config.toml
model = "contrastive audio-text model"
encoder_head_dim = 16
encoder_num_experts = 4
encoder_subsampling = 4
encoder_layers = 16
encoder_positions = "relative_bias"
lr = 0.016
nesterov = true
ema_decay = 0.999
Rows from block 5 of the text encoder of a small contrastive audio-text model, named by matrix and row number. Rows with one number within an expert belong to one neuron, the router's apart. Each number is 500 + 25 x the weight over its row's rms, rounded and kept within 0 to 999. All counts start at 0. Numbers have three digits each.
After each expert's rows are labels from the 100 texts, of 14848, where the router gives the expert most weight on average: "fires on" is the input token at the peak. Only what is clearly more common there than usual is listed. The data: short read English sentences (LibriTTS-R). In brackets: how many of the 100.
# router: router (text_encoder.blocks.5.mlp.router.weight, 64x128, trained with AdamW), inputs 0-127
# up: expert up (text_encoder.blocks.5.mlp.up, 64x128x128), inputs 0-127
# down: expert down (text_encoder.blocks.5.mlp.down, 64x128x128, transposed), outputs 0-127

# expert 58
router.58:444486490517497467483443508484504523459508505480485483537518524488506458535533530506488533492475443526495560483546520493522528538499523486489490517499507494498537513541459459481510501504489532487496509504532476519519480465472521474518528457510464475465504513489526486484495499501500515518498539486459529521487528514504529489486539463533533482498463505487473529510474538520528510543535
up.0:526477500539496485541491477492440565489521481492482515470451506494498519505471488485502500466538491514500501505465505476539472490484472453494515483516488482524481534531506489489523412514481521526473506530499497490502446557461487536500545509496539513514497537493492497467491493462531533506480479509554467478482497464500504520481479490471507513505526487531493477514492499526490522524516
down.0:506467519481484511496530459510487491503511502467512463469497500504489475504458548494450518507555486493477520521550473491502455498492491453521465503490501531466494515501515500491460501490471491525476498559514485512500457480476517512553490487526505512562505481447460506515525491545556460494517500486497523547497496489483487482501475503458472488501493485535550474509465491517494462497509
up.1:501548569510449498495558484490501476514542506489518499489522505489490498485502487523479516476499489486472535498581524508487508509468460504471500465479517508492508501482528490485512482552506501471508505538522472526505496493506478499520497456495509519506483501514517491465527531485471497487470460501518515492501510480503489522519520476513483462501509481494527494496460474475502556390528
down.1:483465534449470483511483479533498532505527506503481470445486490511502520477481515470520478481534519546513473547483494496526478507503541498499459498514493480544532470485506561516495476469466483518468492538497503524489521503521528508504483482507498474487478533518532522555492554487495504447504490519528505517470487519448521513544528482517539498523542481520529525505530496535519520484511
up.2:479527554498424503456466468478536509483477452508516463507531483483487496511490521448525449499509494494465475539548474513508490503517473533523477481496496498563515503487488513511528480502464499492434491472500512482453496519473484504522518487484504540535523517511510516493513507476533475430503514540482490456481491496518528525489503501493500510516505521473480476526514506497490499466492
down.2:470467517480481445500461500546471525537486555489449501464500478517532486511496474472483476505489553550540490470539498548541507520515488500473506481525498497468506481512504465491487537488488457471496504498504500471528556493509523469473461476535514501515483498522526467495504506508512524510502500491503471501490534487528546466499501516524492521501459522486529494536519500506504436489522
up.3:474437497527516498521490513519453503492502498506496518498531506493528529502491513493542482527538491483498513481497524491509438533506481559530490457506513458527561540505525503497514496509481505520465513476518502517501579504509508492544483499454472528497539471488512505512500541490494505508495503494504519558515491498498486433485446476533472499523529511510545512473497503467516496480506
down.3:461526527477498501482517453485503542533554498515534505487496542472501452512502504524487506511495522552468509505463522490576512492466497535520523495478467565521474532507534473474482526491496496498514519484481519509479474497496491501495510462467460501463459509507508492545505502488533502502481491543538530501495493475492538512505461479489458462496470503506474473527524521516460517489524
up.4:460479482522464539491500503481504506475464513493480421543488520538521502521504503485513506536539496530495527462501488533520477501460488489524461460493522520498517510532490517465471525469499489496471468503507514477511500558498544502506515462526443477495514532474486474505486480487473489465482468573484517494480494478512530510488518518493440512485497489513511544496482498495490487529541
down.4:495501516496512519536548508485455506482478512527525509503501504504460480522495497465516508461476492524515498540490527537491465485546423483461529513525490484457489486476514498509521506485554543459496521447481535480483491542486529497468480465532460515535497501498550475468508536499476519486464502529468505523480531471471488465479501514496515487539518497473516510491492498533519495521525
fires on: "<end>" (32)

# expert 31
router.31:509472534489501547495462511495496525471542455481528516542495497509489514543450502520530494514534533515495512475493542470489519500507487480521543465523498481504481476476504495512502539487500526474518517478466490461522498463492457507540469508484541530465531518544512487492541516497479511475538499546471503490528496537507529534538541494520470483509522455473520487497520537501512523500455
up.0:519509515505497464531511540485504488488482529483487521479508537494526494503460487529464492504517470470468470476530475496429458480447458516525478540519491460466495484519490516464490485525499492530494463490494458483468494481437498497486492472520500495532528498527503530475485493513502473498544520503485515537483487491494516540501479541531482460528496493442513505466447487510508467477505
down.0:535465498534499504468532490516511513509482472534497530493533431513512552498533539517476472536467470490514541496503459512452502504507486532507508485524522517505491487489486518506487477506522486513504499529482489548481492522526512505532504528511517512487497544504491494519518499470482527532453423512477537470479458545467499515552536508490470492500506524509460489555505511500485501474481
up.1:504473501486502517552487501462499515486516462526505586532502468501486527513479536486505504495482473490504514482528506532505548466500498532517504526520519546474497461480473478514459517478526506509522523506488496528443464516493525500531490503450528504432497455537500494508463524503533510525483479480448504503495499489513467517486507558478464519504479497504458485464501506519507487510473
down.1:519469500486488471461493507525492476553486484489513509468505480466499541506501490507471479483496514494484470459452545513514502552506517481508510465510504518515495514472491517510470502515491546523545498542508478510472538506513526527481502504495500523542512490455491494492564499483500509476549555529487510531485524461508477534514547476538483506523456449487501496505520514492572489497487
up.2:486492523483514484463480503455506525519480471496510479504477484532468480496511531458494566509482546514547451519495459494502449460491521494523521492462488508491512534528483512474470507512474473498535524482508510508473486469444490536505471501497537533517483510500502536487513472469533495505503514521445520501508470529512510514561510475511508527498473453546541496492484500472479468516514
down.2:512530531491449505534496475478468452535455513518546456480515485454484498516492526438493504470530479470473481532468469491471485517493489489487503536508476530508496490501486496505487498521486520499504476524476467518516514549464547461508528517518500475481517469499496506536521479485481522472513513524481463479476478502489477483529487465475536478475480555519512518462518558500498520477523
up.3:464470464517491507472476507529552457502496500495461504511515465467474501539502547538504529479532517520474546505502488527503511465493463478505487515502511446479456518492465472480466468537523537501517496477522453478484480518528509484514481527496505478482517482564475527503529487514443532486512508462507495477536520552484469509480499497499530490481484497472514508495478483531453505505499
down.3:512527526491501496542467468463476525523503453505515492500494467518497483484492501510487515517506499536473505500489501532498493492481518522446475512510530526533524516480538539511519520470500435483513505478480553457533526488499518489469517540529484515581464510513527497474503501506484476524504526497551489496531486473491527507518455523439504479490483525511472518515485488528485453526534
up.4:503483515495539483512486503508479527488515480515500503508464422491474519464525502501503503506518479497504496469539536494477488514521504475490447501487512504522500514481472500489503479481484463455507494530546481541493530489519503498483521500519499504480457536525514504430499494563519469482526448475493438488491483554550477513520479518530497464510488509487457519527477516523515506512449
down.4:513565508461530505502517504466538542501447498468507525569520520469506501494514506504473504519446538485486454486476480500463478506489527509516482546508515475499528485486497523505487462513487509518459520522537539516498518475524479538474488526496481467485493507527507506468467508478521448500471526500498465487547506532525529455449487511511504517539480494515520501521481510508508530524498
fires on: "to" (20); "i" (12); "can" (10); "do" (8)

# expert 39
router.39:526493497469518571535506463460493456488539517513533453530478478526491507519536476532478512487507494535479473497494491512482534484483502480495479541464487489485484511519497509531483494473498468476522531498493455477513491485467462457487466500466527508517504483479534489542538507468531492470545533506497473477510511492520452527531485543510453485489511459490504517491536477546494509503515
up.2:477460525491490536572497521492532494513548448489492480499475483490530481523489506583465515494485486537501517559496511520501472479526512488511531476510494503513507488493539515552480469503511504549489497481528534502488477487504487505485481528524508481500507476514514493512499528461477469512480531456502493514526516481480502493495533457469489535494468498494520489533462450545461473501482
down.2:510501507501523497523514510496515535517478497489491505473472477499521466460542488524509479521454494493450497494518504483514488481475471540492493528516466517479481506500499480500500487516516521532493528528515436487519468491475534555507514467521440502539533506533495449491557507460514482483428499527501477483492538486501494552481496493563524484527512536486479486511472496473490503468487
up.3:489509488498492533496467516526506440508495506487516553478525521505464489475492475506509485490499512478504447514476491514477492500526512498538524534472486490502510468525505477478467558586480524534452527529489552493501532507494518524543502496468502511529528438487489500504445485457540483488457507491499521491491509474495525512519488507511550491489489505525527502488557507511494498474495
down.3:523542489487483502481515483504499543531528457529468521502584509478496526493525517488499470503527526516479469541504486514496516468499490475495495501498510555511471443476561524485513517522479513521515500455528490518474492536500543478530489481522483519489539519496476526484510486512489512446531509476509524493541550501511453484502502480471517490504466476542512530497506506506467491535462
up.4:493488490523500553533501540542502520506513517518476509511486504533506552538430535497511487462538509495532486474511510532523501456495539497513510515533503500478546504485523485541482477531515498514505464463507525508468548466475497464525502518469513485465480490494466504483497509470507488479542540510471456530510454497504533502465487529502508487498522495482450529488507473518502461532473
down.4:534501450520449514472510486518508484512525473443514534511526528506497518522509500493472465484490507526539505497481516515424540469502502504491497510498465520477502467496534545492478471498497521508513451539465491508484494501501464497506502483501530488467520500486464518438502533514495474454528534478531449480495492474529525513502505517483492541471525502437508485493477525462530496508486
up.5:475520491515534511499439524537538530473464521518530470495442457496492506505531467556518497526517475505510484494477501533491543516512520489459528488486505500496524509551499514497548488513510492509503500563518477498518541453457507472519510479466539533485518532477504480515481472489494531472468524507465504491492483504461516516493479491515483505535530519550492493493520479464469501474529
down.5:509492485517478450493493490525522476510473521500475507434477431499488507501465473446491503523506505506533465486554513493546455477504517501486491492492457527526486531516491512531488552492497517551495497474464494509494510439502471497478510469486530568549468489486518494500489458489481511512516487527495480487456507481496524528473456527501500538506483524508511498490493474473493508501479
up.6:495500501518508471541497493465493499518543525474516494492546532520493479499496491530468526520435453517511493467479498538535485467494501502496450516521548453545523495481517530518517487522487499528482472468477483480474539504531491503491491533545486479499460516520476485493499504476516488517503508509519507504478512498446486479506556518565533513487519511529466507517491501520461534558511
down.6:544501491504506473501497534531525517543481502492479470495505476523542505475488499494578479516539466522539502458510441478487521509479522503518474509484529509502495462513477469509486527456485450472528508462476522518507466520508489516484458514470492516519524502475481504504519506524488499508494541512487519532475545459474522465513518518530521505491510493460487511493500528456458498432482
fires on: "<end>" (29)

# expert 54
router.54:460497491478467525497544544492519462494535530503513529510519546552500508501487444485504516518544539482510486523526510470495544461482484542500488490516488524520505467485478524462517514496489490474495547523466482524527459465468523498549492527552523516516505520481471479516496515502458484505514532492486479503486529495512532523442510514475500465528536480523529497536521500481501485502475
up.0:470506495532504481467512515487523498514490502498499502507491482491512495486479482463498489474519480435479509426495541484493509461516470517477507517529530480510475507525464516508432495502520497511468502514505495506527461512470482495548512516505505540500482551527463521487488475504494517502556443475507524517512490551551478496475518536515499470509530502502517475437526493511512490455455
down.0:519471512476489491494480472482483526455487507480479504433516502549501463459525501474489469501485466507521502465502511516506541496487559561534465527486530474491506479476477541476527522491509492503524457503506508474521527485534503485527503535528519457484490541504474466569548484507524518499483467493488492485506526510537518525471491528474493509526507498477489510483517515472523497551485
up.1:503486500529511465493496471517527513523469536452492498515457481506510537513512488484498455506485504482463508498523545544498502464535531559489550520507492481482503507511527527521492510519477490493492537434509486495505505532458440514546464524454506491537498487496527535484513491502487476521527491446458500514484482512494457487444493514495517494493512545511499493480480493461526516472495
down.1:511509526486457495483554468462502441492510529528495557515520494484486490552479547506506526481505509527539541540549493503526529514513520503500465500490473496490491543506485501480537515530491516493480475503490484479524468504532474519525471498492541502476515480479514510514503512528483446480530483474526556496466526470478516490531484465465525476473544531502499505480521509508542487520523
up.2:470588508520510509493463490476507495527538510505473518467479525487511502486460547527508493505465510474519527560534481532477495501529489516437489490517534520474486485514490510497532491501530543488489501503532477520510500496465562490481527539504476507507503493490444485521491511474498465455498536512512517562519506529497513490488508503475488485510469494546486503481515521475500533474531
down.2:553512503486499526525475557492520517485530542516492490473455508507514520528536525523545537480509483508481518554501449491484527564501548497519482490505490514509495502561486479502495496524511486507474532476521520575517485534523479517498512512476504505495531479502509469495481509487543505480451528486482501520476529518454481529511524478488502556513501496526511495529465525515493477519489
up.3:514460484497505481505504522472533487468531496542502483509509504466530494505467536501481477521459493490518488458466517488497512443516522520471491475505476489504458559523556467478544545497500480485488497509484495538512475526522514470482514519538506527475500476505498490490497535492447531448525511515455470541498531483515532498494489487440529542510498540524492502524510505478534504488472
down.3:486494494499519485485454526516483495487457538491507510472496509508546513531485472500521494494487416502499512480492512461534558473470485517521514473487537494511510510524472506527535552494496515478462526550517474460454498492536480518487491489511476562483511481502503543482483423490475529491487527504484505514492539508489491474484513540522542517520477509500459512491526493508524488508500
up.4:470487486514548456546502546530521493547479509515471492484541509498493461484463516479509490499477463465471457469483517539555500484527461513520491522514533468539528524463515496536460463489516511490500511515516495538519468478520466480496457482530508526506506451482476529481509501458489491498500491529491491488512513531518493499465472467496525486515526446460470503471512508485479505509501
down.4:511489526535474494485531479478523482446472500514464549497500489505510439533526519476468486512507517511519483516508496483472523490498533516475520501575510494507544509486469497463496534479515542484505526463471511488461508474513523522524504532473467431514461517477475491508509469507481481448498481468504479545511506513520476497497491517509487456495533539485486514493498471464477501449499
fires on: "<end>" (42); "the" (7)

# expert 46
router.46:498507535468532479450474453504506523503465512548517503515540503438494533510514544487499508527541475499521468493500492491537523551513544467498505508509485477484538512478490488466525518504527517473527497456458483494496548522522509514511485526548483492507517516529475525504489529517465532476540466513526504503542521484465495461517505534526500542522503499506512526510518467539481507470499
up.0:531500461489495504489485499485504494493531508486494525497464466502519495480513521478463480503474501501534424560426490447484440507543459517496462513519528496503474524508483519546514523482517480469494539465491490531487473548503474522488490480480488505468523496500472463469529518503499483499522502487508504493552495501524466521483514494524493534480551510476508480491542474478512483482486
down.0:484470470505501523472514557516506447502495485533505438470491502528563544466504465502510496518477468513483487498509449485517468498486505517473467558499526507496502490471514505490454504478518523503502508499480526513559482508488505512479490491514522516478486509507448490503515485497513511498524520490493453476474476476472489541488521482470515461467526469532510516503541549562517511513522
up.1:479479509536513488502443521495473466498533509497495501540514487482530534529503490501483511449537507534506446486506534486528510506528453497556504483531474506538423531494546490520531493487492504486476461491501518489461515514527483508493508481514544479488497477511526481515490443504549518553502492536470472507489508508521483502502520482468467463487493470499522491517491530512502478456481
down.1:501456487515502503503493531501513490542508519510481479500417530518487509521489475490525523484541486497511530476516507518559449447493531496448501507500485508503523511493528552494491512481488489465471517470497494545502516538547484486446519536514509482494511516502487506521496465487463487479489504511486498546469467504526518492485488520520497493509553457516528494543525504540527528541469
up.2:490516497502454481438491494509510513545497495493519495457518473494524490529523544476512534485487537498501558558494504493529489533478490519487509519479515471537479481484462551463493525519486505486517517484496482535476515488530516484483503532495484473451499561481512497507510476527509494507488448533481541511524479495504510538497510491540535450489487480501488547496491541477493467545479
down.2:503547502467495519485507516510495457509498513489505453530508540512445498515542521456485514485495453519520503503481467529527476535495484477495507463500532498466483492520506478449552511515509475478581491466547504512488552499487496495483490522470500485557510490473463512527516506482525533495515502512499523463498511517482523478444473474487502475529516495495508512484525487542516532517469
up.3:512475482478521505508448501515448462477487519533487484501466530500528486493484490510513507513522512528523486493517530483448494495504525481507476446541550518473514470473567478473528516436509516532480467489500477468510537502490500500512484502476511494472527513524502493498502486491481510494487486515504532519491460546498479426484483493555512492479508519534546525496527500458486455500487
down.3:490500484516481539494525507514480487535477527501547508464488525479480532515458529520515521523499530476513494501510502513519497481534486458520472471487535501484495498445536527521504520511486549504500472507549496528504476503512491455455512484485506503505516492559450541459505533496496491471490526485504536464504474494477527487548473474525537501521504449520487471464478501440500487513542
up.4:454499493483526485516472498488510488503468540472493504508486509516503487497463509514506481532494505532500520498477535504555473527529482522471548506530479505483516521484513530495490470479484509508474461501486476470527528479469540480553528481523525484464474515450489501527496485534513484468479472515525470520502449497546501440501520474480481559540507540507540518536527503506512522454518
down.4:486477492481527446525483500485532477482496508517463525497498522470545441528570518564525524523524547527496509515509493523467494471479485507484506518510494505506492530520511520482512519466514500486476448486525519513520467490495521500483532506464499482482456507481502508479511522502432489512480526484460484466489539503495517502499510467492518471515497503540480454541455490533452521494492
fires on: "the" (12)

# expert 51
router.51:486487518516515481510437548503485478487500529522511485474534488476473508478485461476519513466452511494505477479482525467458463528486482533495510496568501489531525488469478534481503532482507474542487531529517470531487528496486490519499505510514477537521509498482476502483495478462558532524471506454487495473481499463527518496505502496544466521526494458533533455458491509483538499491507
up.0:509475556479509476499509519489484501482515534511467546480536469470517508497495489520509460500469449476486513470475513472491519515490521465463526487506481500477508495485471468497543493503495497509500510504484535502528491457499521456509516513489501520465444515481494494454471482494483549516503462529463506458461519475496449507488523483456521516503493516495512501510450501530432447540494
down.0:509467524509497489509443529491488465500522532491502447477507481481500490477500539496516532448493526514496497487527497489515502508510524524473499487514479542542499533518465536470507532484499496487528459453511494510494484482503519487506452478504522516503516475441458514475468508525497444495523501496485524496513495432534480472474456474446501510501545490490473476499474513535499549527476
up.1:497498532492524502503512481499489520514484510514479488517524541502539440482468478532464520515469498512521483480459505478528466510502478489485487522491480496508477533486527484454518525491499505541502514502499457480499527516528526526464524487461516521488491510476473520486479512442471484524495479501527496498558530458433541440436505511479537504523492458498468521476509507520514481509468
down.1:526465475481503455514517488489508466446468504485492499546482489440493478473539491508508515487479514521504477467532481513515475510485512483494471482470514495510509513459490485491458487497492457527499492485541448514482467520518474500482510470490485467500499556512508489453548490493515470515529502457489427512469503526502487551464509489522508494512556518526500490507474524479511554487487
up.2:544467495474504539497506514514471508476534450520487489499511538454536503498457481522521513543519503499493479496462450521479471533525510492457488512501537514504479529525533425497477474514494490530512511505520505520507550487490512497491510492487522545539492502514524514499506551527494485475483478499497517495543503532501469549471518517505437512492494472486519475444463461487502506500516
down.2:495509515456546481492515485523519457459486471510497533559484501531488498480515512571475469489493506478517453510492528539479505475477496519492498530496491455492498480548518490503482485503470476544483481490500484455500463472457483552471510513497463517474468482483502521484492523489493488471495469462474512500541445535469489532516529511488491472519473526517498474507501469517494480546498
up.3:529465481508529480512484463487494482511475499571502477530476476470515518519531489495498471516460489465494454495476499468526462521502517531499512528520501486503466522492511480515520529467543536521485518486527507502496465486476508498536446499486499500504502505499529542553498534497517492530482488477531538507506528520544496472509534503463509464545539469500505473466463516508496530452550
down.3:482488497542574493492516490477492506537509503509520516483495518476470527519495509468495497497482505474509476473483499497497482504548438470489549484534545497539504453533538541508505500527473531495501501536502521480498510485471476504486508493490516526499500576474506508502489479526486490534527455499497461480471465523509526454488489463504507548525514524495504545510495525516523533549530
up.4:464506503468485495501539497518547482515553531518518468480508498464525531476487529484534500526492514543460479511475481497569512478478539499515541500514512521498504540493524496506480434534502496497467531477475529485549496540489489455463511486518532520507516521508491437485519499473467534476515501492531489529514527440506485521488501536504523515490461504492470475504499527510497486508508
down.4:530466514531475473471508503490516480475523525513470496496521466558502450504496502504538503483465492472536464537481475494483504545500511502509494474527461461484472498455479466485550483470478508472499531550491529463497486524498492494490503547468536485433535487523525478504481500504499518481472531477502525476518476491486466518494503504505448473498534514471491506535480521536507541476508
fires on: "<end>" (30); "said" (10); "so" (8)

# expert 49
router.49:518456501484514498483490466470532495490473457498521445525520528478520491490500550548502477466521522553533500461492517481516557516489558514479446542513510535495474480502515500476489499505505488482473515479518548506527537515473494516487478481477515526487442535518459499516489464485479494496503463520492486510499500524474520478503502467518465492492544520495542502510558490492517500511508
up.5:509508537486482512545505505481524512506540489562560503500461520450500504453519489489478502524461481515511496481492472510490517496515515514487524534508483515506492536502500546486457552507463477518510478489497539519507503480483521527491503495480509517486497513551480510473507475476454525474541460501532508484510500522505506475482489506522530518530505457491470536468510553416511525484491
down.5:455463506545446485516435516518498480511458533471509480520527515482481504477532517443518504474563461527517491498530541539488518504496502517540494506541492519489561450473518507491477519478489485491476493518504512471520534494510536473498490480515535476487506498503522491542506502526524524485466489486508500487528485476468487506506469455475503502514485524493493510498477457511527459523465
up.6:488534502473531524478510483490507492476485489470500511506533466511495549506506487546481519494573500471469496530476512509485440509493526474484468529470483480478487502468508506493469492494526530557506494486498495518494511526462499492528488525552482491507501537507488574544530506536480493517541473502508527498548494475525512518518482433503473522501474524508507492510501466467482519496545
down.6:469524489504501518455536532552482514499532509479497519517491507526499511469545511486514512486504525435498511463542493489498543512508440510500493532513507545492494512523522496516513477512520509521498513484523542517500471493532480453496492520474514455537508533527498505504531510566499520535546479472512493490522552528481535525525496473485529494465522493474462525485496481500529451475507
up.7:409497541482492509524514526556514507499537505511480502502490482513506521498529505484514519505489542518500552484504506514489573456504490532473480489508478473464557505534501506513495444491518499518529482484522560483533505503479545480489469515491509520486519502491511509498496504470529485490505494486479476518475484489506460486495496478513504551521506502436503489484456510507458518475456
down.7:495531478519484495506530492447498489467498493506496515492516502478495479472475488522467498529491525468499522498506482500418483477483493548455499485509507500521476536515510555491476503508491486548475461472493495590501500507478526435531540495504540522520505485457485507496487498512528483497526498506498519500476521522515496467501524495462464532488500565502488550530506521506479514499479
up.8:503468529519527491508498537474516500485501494452465519512479479482494530487499518488483489512498511550530494519536476515523436519469529478457489493491485484495466546491518518495525501493499477517490469518498531498429504473532488528499520506514468486518491498481471499524467484480469493515497510501501512504480534515503581540490529536532497540527539553475514527508491528506550507542462
down.8:523482467466448525508502502503466528527494481483542465515528481500529511532502461521525528483508501472521512525478488515463501476524539511521509473497430491494492545503500492482524467533464482489510503518508518488465524469531507532515460465521475496492495568545472494564495493524508510505483528515486512520484556486470500494508505525514464490514463499497520467472535449502511501479491
up.9:484492514523479496616524510518519489478495522482535521485506510516522505519489485505516473466436515499464498555492508509501525496463456534513517475518480535460519504530541537486514520488519526533490547518519540546519473497474488490484511483510518494499493533493475497507536502488527539495483541507504498513537518499500516519452542486474495478510532515486510470495491501529487475502470
down.9:497497499514459520540459505471567510483513497520490468506465479525526460496554520493447510424509514498504473527511499567475520496504478497511451508532483494499529496499472533481521483517494478522501542441492461473498514498491451462502520497493466506487512495526522505507473474532499465504487482508512490508524468482506498514515480499484527515500520489571510454478495507508502521482527
fires on: "to" (7)

# expert 26
router.26:489455497515492490505523517472475489510481474506457524516467494464525484500500450477522531529481551544463505516516465469475547501489499517542489551490478506488516475467505529508524536492507516503517474485469475534516504493535512527530480524527527476540476473513509521533509485498463490493529528475554514507488476528463534539501526492504486481528532491500500458481481522450543508523462
up.0:534495528508524488470500533500505478497525476490502520502425488506482469476503503518530489497479506492540521474541485537502475483510490536547486507508506506488516524486477509516512509503498489554484517475493558505492509528476556487509510497525486521443510536488472474461422474557480538511503496477533514495507499523494549522500559508477505497509543517505457490495505494459510511512529
down.0:501513544489524486494518507514481522544456532531524443471496527504513473535553522464577516494532508524479492478470500503525490508538540501434501504481522524491482472511503504441538469450505483487511469515530537502498500467489478495526514467481524499511547528482495483487509509505505520484503480454447499494503508477488516513513495495541505500498471503511527527454484500492515496533517
up.1:537465490481479544521543464474503483510519462533500462443465500531470420533504493497481529478480511503489509504494470512503536463461486491508527514504510460481523518491487468512486510490525491480487464512484537519522433489517509489504538520522468516499494509526558450502491488523517544503503492497486499515483519492522462513471484501478487504456505465502471475524504544519511500532527
down.1:456456495505541475500522529519540513477498498507466493493524494499491490519529544509535502517517553480485507497535526496510506478481516489525546429492534534485491512489550473492507538509541441482483485478517537501496483448536495466513499488496527497528516480495515519490476539489437504499511476520511542515535552530525537527496493500483473498508481482515479481523495489504511546475486
up.2:497486497540546530540495481500501468466489457524529539500480494508530489466502453475470507533495521502454517525499512487466478441511499502489520522521483533512486481534469489525531492537487455509521532516538515484512495508513496414534487504500488487476514520513508530524471515513460485505506482498501493537549486515469476509504534546487466544533471514499493488508469535531497523516493
down.2:502510507491484534445486524521464487495502476485481515490498513424523496533515475479501510514511449502511471522472526484512562502469490505492489471500455494480462492496553511438490518500533456517481546500464537491538514511511491497528518500527519480542507541512484472469482519519506491492487540537541521478488489514514547498466493518510502503536512473458491490496548471519500497523483
up.3:511530476530484487470469484487483526516472506520544477503511471519482451504518508518503440525508498517546557476517508496480508438514505506466524535512493502571510501475498519499492539573510500505495484470531458505489514473496451485504505517525506492505500519540492485481535492485440486486470468483516506487514530522529498501507527495529518445470522479481535500499519472517477516477514
down.3:485468452451484477546497521488474492507522546497487488496488509487488472575510484518471492504506512496515517486457508523477483500501520506534510484473506512503494517512489504490514478506510511496492568478452513501490466471525491502456450471490450490493491473493483524501520490506509479444501484503531479461529506462515450526479500463500505506492480503555527499479531545533562489532531
up.4:487476488483489491501440484495482484534551511514509508531455540499478519490556547495503476497515535509534521525440517526432495553524522472486477523499478467481552483487520521543460503502525478500476452452521527514541523482480507515488510527503513490470516484517478469504480509517476534510494455503504512512482516505503524508483489496527470508508509527514491479535517487481501478548491
down.4:520482499490528518535525482522531509516503474506474431504492499527485479481559515466462526459503528518495493463529505488492502496481499506469521521484496504466497498513493527495504482481476495473522489500503484514471512525498463452509522483500532445480504450462494503510476438549487549490500550512494542471491513522472470494472466539490474515481534444537470533491491471498506485481495
fires on: "<end>" (33); "true" (11); "the" (7)